config.toml
image_size = 48
crop_scale_min = 0.7
encoder_pooling = "class_token"
text_encoder_norm_position = "pre"
text_encoder_qk_norm = false
Rows from block 6 of the image encoder of a small contrastive image-text model, named by matrix and row number. Rows with one number within an expert belong to one neuron, the router's apart. Each number is 500 + 40 x the weight over its row's rms, rounded and kept within 0 to 999. All counts start at 0. Numbers have three digits each.
After each expert's rows are labels from the 100 images, of 14848, where the router gives the expert most weight on average: "strongest on" is what is common among them. Only what is clearly more common there than usual is listed. The data: photos with spoken descriptions (Open Images, Localized Narratives). In brackets: how many of the 100.
# router: router (encoder.blocks.6.mlp.router.weight, 32x128), inputs 0-127
# up: expert up (encoder.blocks.6.mlp.up, 32x32x128), inputs 0-127
# down: expert down (encoder.blocks.6.mlp.down, 32x128x32, transposed), outputs 0-127

# expert 30
router.30:487521546500495533476483554470480514449468489461540504443528455585485513523590501468443516541535379463476495558493554496560456497438516474512521491501447514484492497450496608391515479615536443517532514447510402527507457497460528484526539441498397461458476502551525485518548561493512477494476491508509499550531505568537508500558514493492521505466518512488527466475489536520551458550492
up.0:501485488500412494508458489509515551477504457481458480526526389563543478506574457483475511508497479459503500501482508465549492410480441578523502462529453451477541507509549577480594504500479534449569519506511465535483534415488575535476425507502490558523534529559528537538536586519506500461500511491544486495543528548528487474493492559507513529559566483382547532453489529539550469543494
down.0:484533477547488505461512513507490525520540523506534434511484443472520513510481521477425492537536537464457525459479448571500510509514486517526448584505565450516443494409546455564478490383524450456571541537525484461499465494530549534447482530534527539531554564538499525495475558524460489493562524527610452515446495537542484538445515522489420508461420453502558509552575533486518514479525
up.1:536505523514486502437478531482462485447486454478546487459512493546493478441550439430464521554557407459503441467463596517594493525447551473561538529497465477464513529492500600422520479591519448535538453475494472499514452479447500536513517448451394490470458519505517478502543566460476494490501533513521438513540484527477548488543494466519525509446502497472500419487451520518541424467513
down.1:511528504491510463528502406506518508513550519465544491500470488464555451562461592509542539526485600441499502513526538471502572399505439417501466580497559490448435457458520457527469446398459502502497546409521469487474473488521486479453486514436532529511561545454532477467455478502504544491502508532518439555491498472506455525486519507476455610562477509498495513532542551487466495483504
up.2:502424564534490503438513506455469460506473499517496479471517501520514505567586450460510501502529438474507488530489570482545488491446506511462501457474438515462520489506545594500510530530576425522493509425506442537442476436479565474484503436483413549490502493556555506509544504463546497476440521554411417565547524553526496454454431503482474474518519501470546454484458515600510464518518
down.2:534567514526484446577467511520477511424482466500522507544496484504487483523496545487492510461472525541490454513542470532513541462530474443487457597460432541450414535580517440521489497469420479475494478457436443459410531552443560536471477529504491543555512527448516629439506523526513523487477552530485495518469524508501467556466442545420482481543510445463466495492478517487415518515487
strongest on: text has "dark" (29)

# expert 6
router.6:520481466459447534531497448524534527526550508523483549539540532506516522473428521567537391483454481598480450539555497449484572400575550484426548440521527495508541522565496489470470557551520504431539466459565490467474521510468586496483497507501549455503500528553498468474539486518567448512506474495548502546497451500489415496550494470490532444505438499507531561501539526489531564487495
up.0:440447542466495460480454512474497526570409597523546524472535517473472462512533510522476552451390488580440529457467558495490503466484513487572562411529469468438545531428489492493537562566521560474495517460502508548475507496483546493463503514515487487487495422490508493572439540445510560503515503487476425457461578501487561509504480520461502509446500521511450485522496508521437579479490
down.0:528483530454548460513532479481464487458469498525487504479518461496443552553548485507464490490479533489481551542509436413509513515463534570491446441499500557505467497522534466494546542509464561566495518548496603479456565525470457463479591481454481444599569425491469535573507541499476530528394464463482516558540486514467484533485545533526516507454597532483482508513421541527514490498458
up.1:444502559527559519517448501545538502482544451537510602482484557473517559500528522482469408560515539486459550521458452528564520517490460550446462473478508452460566488540494514502520561491511434500512525594531533476469496468466589476448564564531470515500481497499538567453471475433547527558508470528507537532534479507486473436552510425520528529480501484501529479503458456582543456439563
down.1:413429555493495527528513440467564535499510515531390487492509524525529495545510545541554449492485480570447496506515480510555558458486462487543505544521486478514486552580549483456493574515500529535562530501483398511508477566463576460491462460464482438529495537467569558493410467519520424472512470525461486472486504493522538500489510522443511465569464537458523423480548489465558533449490
up.2:446497549493563463487503514402512578445563454471506500557485469484472434486511577590438568498494544553499493455557452437508503459488472527477530506485531512497533495540540439476444478489477504455533443524513461516536543437484531520467542537517537487516486496560504470500569515590482519501477444488460482437468489522573475527493466410485477492442471488512483478477400411533461479477541
down.2:519544517432491456421472473459563530512467529494458432553531490469505501553505550462527486538619432464517519483550495457508517499534464479499585445514492478521498458486475506516448507502469405512543485486487552518481475502499460575495505529524513445463462464520528581528496545442556549455447508406411600480478469566500529475510479582449452492466494480489504557496541489523513465530503
strongest on: text has "water" (31)

# expert 24
router.24:492475485467429452501567497519449532513415516528456540573474485507469476549550530512509455460512568613510482530493464479446530489534510483414539443518547485553563455565420477509503531497513477480504509479505485496534475536514490493546462528473566413458488526437518457550479516484460533511530501449485538517524446529450467509500545510501507512579391539556487534522498517447417578498536
up.0:492488524473525562573517499504551492595547509507489516460521526501434490485514473471517518510481465496536472501465491452484463544440530452479472487482510574550485494519533451518563506538488510473558483482540418478505522579442436582513489481497471498569397447573543529532543489453570461506472579412537545448535497494478502579503444542465530460490460443481516469480494555515525528424449
down.0:478590434536494523524467497529443506445522514504537514504505528516425459532438544515514470462540497544447493523492496522491493520543474437412576433548473448543538426497507499524496629466503496549461467506484452476511556527483523475510531515520492553412485463428534459434446576495476524535533431471476459466458489488496510462515504534469471451451561582532522479505530501533476544542437
up.1:421518460584459506505482499498454379553522517519452522539493583511498514469587520533481472545463431508414534519469528518477438479526513469497595578533469460511523561470487470455536493556511467518526508490548502508466564477489431480453502474543486501545524502497539544532546459552511479523544506451541498490465493479444479546547448489458476413438497486523514537495551517423539501438452
down.1:502541520466450498538531501591518474513524561465421509454475524442435555548536496519433491490436525441452456496537455554437514473443557375524551536489478534517391458503434554511520434502522448455516508495573559511457514495476435485509525472502469537521485486482500536489467453477503473466474476424529553557492450512467478537426488500517472521495524475565502521552539522526479527513461
up.2:444428449543477488499537503416489551519491513546502484498483573537530525461468454539546486475537508502516505519533492508431516522506514555408490521547452514446522547501555448527438413519424498519480489531573456533559461530476544430476567532480487508565511471451479475460498384553494532574499511550462517477501526529540538510497499477469466571497470577476468459478507518576444487489440
down.2:472458478427425481540532541519486493543477465489457508594590539500551559545532481479505516416590485515531475536473491563508460536427427568441488491468462528495464574570484540530532483482507557461525473486495493513555497495474519540525560499505513544502478518518490512530464605539522513455479437461504474449444506509479495523513515461510461517468509428528543514483445470472488386557464
strongest on: text has "color" (37); text has "red" (33)

# expert 16
router.16:486526519530519552567582517534470446510529467532514460570475498490436467447457529513412507460514458449510487439418541553492434532562438521560491522479533450590501568466527518499579511503508504521495533564538480557512508526564521444474445445455496476491467457525515507457496484526427461484545456544461541483448410469523533566510533455521515501477510554560480477493484461465482468537454
up.0:469546457518563528487464471479485534521390495474487569509536500509542552473535519564571518486479488532541535517505446470511526534495479565562478452486536527531576545503453469564524583476503483463520452491556534486460520507448535456493560449463473470543470421443484511518492544589466489508450456524480599510517510498495459473445440512450494443524507441489479444541529515491554553546582
down.0:516463490459473447507464492519502527434558513529503533523498450553542551474549458555489543507521577473584514547507571503581520512486541472427545486554569551544490443479395529508554460479469558529539556536577519470481541421456510561459497554465489517541509474544538512537504486533555471521460515449513485525500525476584433493497512486534459466568522565459490560477498525455474532509510
up.1:478559495487518461568523521463506461479555517473486526549495578475507445508483556516416453458505474461453532471500439540492466536506423556503442481499539494529581502404502514555531533481501524473371513511493512482514533538456510576505481480496524410559466483452484528448542514560476446469552570479548541530535487454485461473503452524528454526499483499562486446567474519527465530487423
down.1:518572559478477491489534505538438426544485521545540542481524553542563516597511557499541468538497466483464475484482575549486501513488536401459525556516503568527503527585507467475534553504507413464484438461512484508420531518477495488500577566470430390481536502533521549482499482522468519480439500488490501510446494489577458446539481461479508540549514524439453500465492550506492453478477
up.2:456499511519540569530557522447503453497520464578511438559458505469489444475533463518451518429569509424491467449458509555510501543498437554563458536483498470549429461468510525561566481459478526545545486552525483526481546466550463493507522419442485465497461467570452532429504490483464494484534545509488521484465481490495575548524519466569531486539518509575508481508457515560513443537402
down.2:459489524577513571489545526529519522515516492510476492518480546473524479459513508451521550474470473518506478525435540523529444462485519501608523528488610592544497528516538487393451479515490470562508476537399465488528495517560542474526509588507470452471493456522474478523539490534532414472528446471480454508480530565489446395568427487498475482486502458479542507476559500518534488540529
strongest on: text has "grass" (59); text has "ground" (28)

# expert 5
router.5:502560526571500538477500550509580572456554583542466422525432523554428458530462488487490542475444518478513539477478492480408472544497467508504512572467485478450530567460535541524482501484490489535480536496543554483479475508435511539518459548546496534459506453436491465467513508555523526465497514445455466497531398522458495517482546449471506550511501537427445541464567436478444434487516
up.0:455481523497477445497471512544586473494557540486448493423475446511567491565479475533506477570496566506479530552528436530470490481427510537481511555506486483498494490502507502479588449470474496546465545437495531484527574596433437470541525530550566445520534496483547511489509542495447429433552483458473467416493509522545536555518542483522508556495579514472485484490437525507431469508547
down.0:529532475518531511432472499483482509534465523501417492481450537450503552491510468504610504501517515438529552489552607496560529494500463452421561468506520496474477499505550479582482472433449511535435550514536492491540522470493481522495436477522489521564574517494521477462463540450566549534538514575477498525488517544496529540528400528466546520410481467484503450418444510561477508490534
up.1:481537513580504527539564521524557550436530557499401467444469507575439476522456481509551529462528509505493453498487477458501532526497500453472474576485488486437508599455554535516514518450543478534482503418456559486485427437484588516560461504503489541555568470464432446470509518524543559513508532449543473502504475579444492493494500530499491568535517470435471532536536461524492503507528
down.1:503516532495492464554581541503471389500525459505503483500541535464559476556519507530491553481481567477514393475483554523597447493487481378495500504533534481532439533472506441526463475526548494517522480526502462559534481548517512512486536520445448533510437500452501447476410498527568504529524429557534519530451563464496514503559408502451524516523517507533536421495467529481472471511492
up.2:519446459489444442489488568547505439532473527544526497524441513503544580552561537516448514480506484498521392538495532451462489521455513467398456511505454483536571461528518523473463419474500552487526550471490480484468492522487542490487510619541488531492468535471541430575500501508470479547497416509478484491492479410491529478442532498508459485502533561443478460460475548534509512532589
down.2:469500456548522491566461524461507498473450534492502505540401556467471536440558509489435467498567509449484492515543539551530522559485509472520510468532603555385508450483567464479504435491522527483468483472499504499494490456558520545437473509460534522542460420491522484493474423488496520535458531516497395464475505591516434559503472543563487475506484495491457540468438542538546484530516
strongest on: text has "sky" (71); text has "trees" (70); text has "grass" (28)

# expert 26
router.26:472436501453501497559525444520417471474509519468595589519536499467502515485472493523464481471474507564496542558457434441423516488521538480431510545506468436509553515528501439564445519509522468445484506465559416468542479465573542448477517461497516431509485521478525500503520451478575504517481498476489504495515520523524453513549477573473488488572487501476457498561581526410468593473494
up.0:531468460482493518470424484496548537476494471515470447496454516455489465455548473468407512523488549482497500533418438496415423569507487495484497421437478463453497549513536522523521527456583528440535505554454522490511480467452563550551525445543509459528532486423511504498488528452520536454512498534514419515502435482386571472547526492519488487501497529449449547464578484468501535520472
down.0:490465531461446458535496536542468470479442537586584481454506404505559517418485556462434565510493544442492532493528574529453472472492427531440534506443464529500527507578460502486453482491511544549513497450482512531501484551512518456433513531519514470492518436492477556479474472520546458467524501499488491515423448510484493469420511521512545490462505492511476522629509552439563459467487
up.1:468519590543447519396446459504514520505543500536501542511572511415513510460478504506445532491522527436514550468476538505482518473462543458522567529504488475545492539583537558483507508551402524561496564523516469494480524497443489491495535537485525474528493498569488474490497515499583489421528450484493510474556516604410533512561430471449455491498469504511414509505486558471515494537551
down.1:466539496433555520497545506597462518485468480501545547482521520501549564487523450431564509575528473461503515501530430513488492542485431398500483543519495487432491501522445456540453490534621524512434502517509545527591546472496495470466563478563537525503522507526489497500508487478525481495475474440543542480464544526487489555513459494502532450530425461421502510493610551486463551504529
up.2:505513494545431526491522483492494579485517511484452459583427546561487485486515529480548475556510494454527500576561461504506546477465507483457446501463429471469481566539541506549462520435504500507542492480546550440566473545502484511502530518502483457455512591579535536498480479588509486466508458465520487481474589475542449513421478527491412498473476475497553480553521419481415495538439
down.2:579479452400485497466487530450508543548456475470554539544499557458443498450514527480503499513475558565454503535475431541541485496523537490553484508493478524523421492480521476519444530508477524527481439526507486508528482355501468495427546559457440507506445540545567470465458509493520560505482492468516471506422462540506439515532475451491543540468536515430480512511411553551453549512494
strongest on: text has "water" (27)

# expert 20
router.20:465430497554538495534568461433465465502555508516463451479523483475454473470495497573555432454435488606507464570555511520459496514501547476463484444531596484553493556485538506508501538489507528532450536548587548460455461500511524543515467464547539485562502497534506489496523463599475483478433446457462515468514474549510463452480482491494550473524479458453522445493570506486422494561480
up.0:481506553466453537518456490560467497508498473529548442462476512566487552452555530516480545448470499557462508540551455442511501504568511595472496491562464521421468461538534484507465474546512464488499362518528482508496531512467475533477517557487536455498540549537507505487487512433422540565417427599469541420531474458548460471460510517461481481516470501568478538505496515472517469516503
down.0:490430498482480526442472562595469541485514603557540444526471505486542522508487465548511459526447493546559558520396502512504553452498420514431511498501411571530524496516488512492492485539471462481482497510430490514518509540496593504508470505410493513469568429506468525519530515417499492448481497472481522480457461463464447523511537501591518567499560449516461500556481461532483511483483
up.1:533447551498528489476408538470523530527442538445483539484499554510511415541545433570498478489593573487528490551458527493587517515484516543514523497495492466428467528519462551523562428463582533464491495550530462498533548453536434488502559480436514493513556459523488475472496474495499437547471524532423541429543492483466478518541486486484494509510470555482550542486498542396513460462470
down.1:528591506517531521444527521487526510497478454498503480547477513443520506512470474537521452495477422527542489495494429483427488504519432572575482472535465475517416583470523502481487473504533504433489447490486488475497459511465475537544526520410513571426539522568528540496546499557505497535474523446376423543522484437490549517529532585497489508534506517557485555557446456556518483520502
up.2:454459510604494440465508455451499481569558451480449520474479507525463448487467512482530467437456517583464468542575543570511483559513508530470489427504482529574508481534547479490547471546489541593442528548576488527436437508463490483486513417488511520526476479530477489469479535574472451500444401439460518475498467470475541462463480536486548492470475507428503458469546529507495494519522
down.2:457461470540556579554530487458552465549523447481468460504461500473461452435494518550560503476550553489521517432569522548555520561511638499430464534530452437478521484491552474453449503452495496562550517467538482551501520542520556482511406465500501500523486544455508484512422499533550500469545485476501505497549457533469490536494461515479519473494475562501484456446599485512541503556491
strongest on: text has "sky" (84)

# expert 9
router.9:517456518492495397534504460503498541446532510494434473512480542542541545506502539558451481488467490588453510487554495463482474461483520446429567418511577517509550452557431501437482478542540512474502463563485455487564486523485512461483486515489522511490481553509570426407478483495519542544475491453470505523513452464525458520525479438477466473517483525533482519591596506420489577522538
up.0:441457547489475527592451503513512493504552428539494476465468440533436481581503472476518433538565522532506549475520454543429494514491488482573458484530592499497499508494538413481520555488552559535519524478505495432528470462470486513503480525457468506424546443560490487549553464449461540548522493467494486547572508523482483491530476446556519580537530498512529440449485546504399519462493
down.0:561561529491598463459492514448571462480525537439499429508518504490534505517554405531545470454442481496524472518476523536486489492524541475603527543536568477456448536473500517472475552505528419484530462525499481523427527426478500455522497528544493455516534400530478533481550458511464569513513627471504465504526503535562490463540495458495543503486519522503476531477458489562541450458489
up.1:468415592518506481510487514504548536501542492560498438505468524537524488455415422475540461502433539439496521504501505526483536494574600522502516530497526547466499463448475505523553625510491472515456511502541483501528474480487539524569467498504500474542450485454436599519482486487539449488457539558448520414517497553531532467446440508537535496549552480486516498477435500448471474429504
down.1:452554516427489590457530477452500498589512407469461509477520560410506518575452492515529530515553522414511526506542519489503511587505540484490581449545466474460536508524503488494472479482508514514450512456511526501530443476446491549493547458475441462495548510505536522512520538462512479489436586462432507471522438486482498521482445417457544498517454443525428480519478508458506585508449
up.2:531495482516560495477504445452521507539526519448509500477507445474491560520501505569481517468460461506456452505468514581546525548467529557489556460493507563472476534471539557479548503452533474460502509487496513517529525505580558460441528578442642502541530374466493511542550458521477530481531431494445540527490520446538505485495525507560511476476472462451465499485412536542442521522563
down.2:501503484633510447507435537569538502547566439490424447566530499521550569455407507470492494553526477512513501422541491458500512552503495542516470450497533545482536504555475480554494465517506529507536524430532494496534431497501495545434569524507462508520447477527507420509544518496540477479550451549530443478493475442480531414514525481471530517502472495487533547457513422447453488441523
strongest on: text has "water" (33)

# expert 1
router.1:454523485487448451508434514482515561533495453418472535492534460475486480502468498496471412469522525604533453443465511503509482485565570503490442534506550521527467524459525440452540482414558532543512511538467527501491490454465562479489485551588506559449474532511457540538522462556488458546576554520506509482542441499547483445452524546515483513456544402583545493469544532492461500511485
up.0:527433502444570487448460450455519532534518528454490499494531436478540518521542564511504499467477557603509485470505508525478506431561484519459484489451496418427509560425466519506505510526433468533454513497530475531497474470458538491461468553544527526473487514522499541513542417536459512421470524485558553514482445556574419488515542477488411494452535447542529531519510492491493580509420
down.0:468463483496399453468462474514373520482489456436522518497530488454526489450527442496513487471560493537546474495495506486468561452509513550460437512501549488462492585507482508482530500413460504554511463463483523425449532442447510504517554544534457495499490592516511471529524474594501535512536594456464484453487433465468547530524514492490538475504548443536568495487553496516439564470485
up.1:465521469513444443460498520495531464543466452451451520493629437521533508449504499467495429516508473549552458488556565509512436464495501498489460545541520535508460421411572495477458472432571519487540527511519551413428518512503489519477475570471465567500489488526508524545544491496507547543570505567534513475434478510551460547472483546492492512502537454502506488488443583445488489521453
down.1:565519557517516533509542580526559480478450521535536587504506538413450544576491491472459541461392477479452511509483432446528515474465568499564477445449546530451482490550449476486517507516518465511495524430472526492519489461543513488474514508489498497560427496522517519446517446429553490519449552470454474541561396496500467481545524444540482449498560530431477488467475519526491503468463
up.2:539443526547471480497519474534498468470503469561578547472482476557479446490491476433519548505557508481471492517435481480544488501541517546544477476486490484490501486519480580501479496428543487479551495490561525545555561524535505543526482481463463437520514477391488534586467551407485532562504476555606441486514514531505571481523409453566522481525453564467417488532510498452486476489497
down.2:542538508549498535445569484491490485508553565528530496475492463505479509534507522581475507529460447514496476516440463525492533517493458457545499534459479456513481504398526521541543528514504424496510513478468440493519466522587616474480544474494545508499575491480515497503507567494490524463473494466448503501530513479457411541545493506502475555524448543427493380509581453428442516434567
strongest on: text has "sky" (58)

# expert 13
router.13:511494419521513470539489482504442529521447551501525513521472450494502527452449470502523459479429537595493471550516488450451499490532469536414513461516560479574509543554477492531461556499574572447468415561478475411557503486469503569506502548517495477515500566462560468479462528431527492539493500455511469547489478503489418506488554496484535444529512581578436485527553502498488558501503
up.0:545463448495577512546494512504533582542460501474450492513539496497558468546492478508515573476579501464510464483555515469487518501511545490459483536431515484567465479527510487483485449578535571402488506517471443395505505530445527541534543442517468566464461574449420592443524553503514551499501504508517525466434518543486484515509561527549532506511494449488508449494575497524464458533535
down.0:482540501481518540475434502476512544453521498477512440487487443558537501555562481538457541524448488489499515535564442544551477503486442528519540522568467481498479486461489492479429545489542484465536430562459477537542509492477473519428540547548467444472518433481537571558576492423575493539467500494437462515537547475522568440568491521513501427473491448456451478531532465563529510469420
up.1:443488460534522530437529497472499479452433512492526558496372568499464563432485501496500494451507496508449504462516648474508521542504526470464445508455596477543460495489454438528499513474540475446475515479573569542508562517540497485501492487554453491455561458495527566495502535436507470486514448531487487517569522510483448448501497531541535453523483517559600489490484533523531512501500
down.1:494429521497476484525507533563491475504476509566516417503445520503505528517569458577483432520504547512536534533479534550490549487542505430607440515467453465569551475528450471450555478439426439495519516478531470489477605530465525494479472513439462503534536489420501546511476453493500518483505549477425540510437492537470456582520513479449451535508505517432463539457489431507484476485521
up.2:539538507539459540512529541554488487475416526528471504452557468464488535464483525451494514453545464553457522498505536519452491518542517527518508515495377396445506550525526517487481527577557527506544501564449484524477530536546551514492593495394478518495533508507496472406532452514408519547525484472469462516481476504588446528531450512466501507433557481442507503523510493549448507550504
down.2:496569489533535505504496619527398464571522488552558502505510560467506482494487504463535468554535497478527510550459513463477507488524563493471490447546555501507499469489425605500502484492517580459536538515558478503487442507530490517493528533449531437544519485492475383444489501454445460553507570507446410490495461509478514493480456563406477543521540457458508504546487482529498470462504
strongest on: text has "color" (39)

# expert 18
router.18:451486545477506497440427571527492475501484519535566557562499552463475395479484457504513527552570462508515478431481502421549470534462534459454463502466465550450515481492561525489517485523459573502464434547553531515594482515501480518547520533507455551480419462505479502556534512465536475531476558544437506501551589479578491452537507468488513507475480470470466536459441451522522501438487
up.0:451471475550475421527512510493402577503464513475500475455485540501491529492491418565512406467536531512505559495535507473401573476532520524471520522457568603451543482487481462441482480555476475464448520534521479535480483427562579502493454547507599514505504518479563571493451444516488468508491481537470560514511463506503483498508500420487466529501563457492515513538531492490523456537550
down.0:530459520459496551516497482490453516425532546460585584475582497476476474502475510508461541491521496452578504509493501434560525435503511477482538498517500572521432432490481449479506486421473510512508504516447472492501543521408483534461456481387574526547490498487541509489512512498503507413527582532500536577444496500482478526517460589443555521508467510539548517472547437490463437520501
up.1:503437555492461508503477522524440480495477517467530455486424436519601477545522523482546537477506519468519468435478505528492468412444420530508498519446466530515508460482536541497460571531519437446522572553497518525529417503501485514503418509464562493472508483376512472510503479555546520536533530503468552510522523479524508548476498431457446599554470546515497504488475486482508418462436
down.1:480460520489453525523526531506526528435481552477514439583438493498575494513513513377490495438536552520523454548514478409518551466493472564493472468456460467418506533417482463476510579497511476385533537458482529531486449513555553470401452492463500523446485457529557481494496498506490538459479453493503463491567470481499512511488547472483497454532529519472579533513525467526546547475525
up.2:513491550539506427516502461510513490518475504595532429449488553404465533461491450535452532499461512437474482497485555558512464472482524491554430520508459547513536413482525562463542435536537538525458491466530505459503597478461493451500575563506522463512453512529421568459503475515433523499518528494490548446445494562487515482427518481475528508516593488481524554462476526467554465458493
down.2:502465486489531501483447520437427481484494440510500468522527557470552446548511524525463478465500458573616499550486482432470408537537467483533514493479501513504574510571520473469521504534531494539525442546479472449532481474457507531445573474483521566543484485525464435519528488523421505442435530485506496469547527502463457475458581547554454473460554530504549511581557445502443453532503
strongest on: text has "dark" (39); text has "guitar" (26)

# expert 19
router.19:509492424547524479570541454549499489487423534496504528529511502472490492546433522548467466451487469601503515568518487412502537422528531509415505467550538445492533419592504455528384543469449520505522459495491465507513570502452515503505468506522516489560517528471557526510485472561484499459435481490506517545437474507492454458509473519487528488555499564545494498558546557470446459545501
up.0:553470523444537506555495503451525544512555533513483479528521401476491507487516457525469500514454528487510524506533531487417508516536422549483408575477527505477544477525477522462446546514529531491503511600557499424467510568535500577489500454561592542495486534453518565511510480510448472507516552550530455541481492494483486584529487530521450458501520502517561535416518412498516413531510
down.0:504550567496474521453450456558535472508538525505508463499472516557498483572556449482533504512417443488532473546565490502499509546564492544483524590480486448551483461519541501516522482510530501523502456492509468518520493519571509498496487488516506468533535512446523548507563564601502477583579447508558542578474416474549530466450459473517456532542427501465547556538418523551497493448457
up.1:537511529479464470538516484475481547498493543528477450527521537600543602488453447532518464455478507441461458420521482589462493460497586523470516536512463526509441517529472455473531454490498431534519534536522510518501522511436465528455437486538493524429558553483488487581506502517512491483522536575517507500373487479462529475497443498508594534473531490455516461588490540546497486456468
down.1:538443504456433581420560458539552442542463572506472472500492444483475468497631470515548483519472519539530596488535442490472445457520518522543449504514475515416515475535549559495475590560509495488514545480383508511435549495514514500480549456534505563493491533519487542486473461489449557490482521513503527522554520520466518471473489499502529500500524487458504438453508534568512547519538
up.2:507563492520558454477452551480522500505451476497572529564497386514553503524406476517479489514529511483523479517559574510536507561492596419551458473520506444497498483519460512538453564500393505477473453520594531466459425519476475428522465519511563556443503494491533512562442501479450497504505552478513523533521485476582524508520548469527467517480488535501475549491533519449513482450535
down.2:490459551455491513406490468456483537493545435505480503496504513480505484498482522493493395544503461497484506468476477488573483498528510568464432485542546512364445461484557478446445524504594462472543501480491520436497557506455473545494530550428459426494526574473419453494496535486463496479487508509568508476460525535502530467475457460550453506511489498466461507479435546413524497570473
strongest on: text has "sky" (57)

# expert 12
router.12:464458462450442475517556523510456482468481526417467528444493542546539500578462531508461459445516536625500555480496488471471415457509498426442569438449497492530524487568472478533480525461544508514474512415562549461465504535538525489501440475482515537505485543498498487522491493484458499556470462483522489519499491462545408451499473545458532529519498560578539482498530467429449577484533
up.0:478460495459498461516432513518501498531545498585529522507507439551476483514495443548492521466424545507546500490503515453463509493577544500544471549477455459457367556557479514544408498467477503515465506503585492511494549470477493506508528492513478508573478549476510530544420459491456417506440450487482517557475500460434524543520430512482591469501531504537489446576517452506469441480454
down.0:551422535465412461519394497514569465504448564517531477481558446482497482501412538491418419473470533488515512487468538520528457497532561522529504542515493493500481512517472467473490488471476532439417423536418490449524501494456515491517485537555501507504533488494496424589484458468517459549477577420528492514502500570509475517500441519482548486503520539524517494442548480487396475479495
up.1:505461590534498511525563483465534533517541476481435482498587546500563459580475475463496464509543532476561421547529507499534483568483494534497497493440420505524461478487493575490522481538489511538473565521447450524487448516408465541467509464480539446489426510522488514488509490528506528501410471547461467505502473561516545503533471447497535440548465501515530396459493522537520401459556
down.1:469524507527499544520449452439538557532464530546550530472514493466503488520472529500515506506490408506505523482524526478533499530503492445508420490452506366513406452527493454525455447547468502507501516468523513420478444527467529473417473501521544492527497525482449464485431457529545408474477547435443476456476493573515558492510464496467572500480437511449475475577425525504532513521427
up.2:496545456565444590554448554480500492517458487578461469430534551530516457521528478569422450529502568502539462436540544516486496576495489452515532539514523457511438530556503539508536439505513504495488487486502612457497488554491472489521508541494497488506473513405502506507530539524503506535550483573446495579471469599434478550508549431440471561532538486494522501505503467505493516543492
down.2:511538479492466470548433525500534454523397507426558530434506513491499518504435532432466492411585510470520572481469489513513509577464458516563472469480495547462493553521518464464500459502486505549507504527489549472513444475566456571511498528521454490447495495444510514504567571463469597545541428498426514529456487521528475494497536562459492497586524443496456521537570514541529518509491
strongest on: text has "color" (51)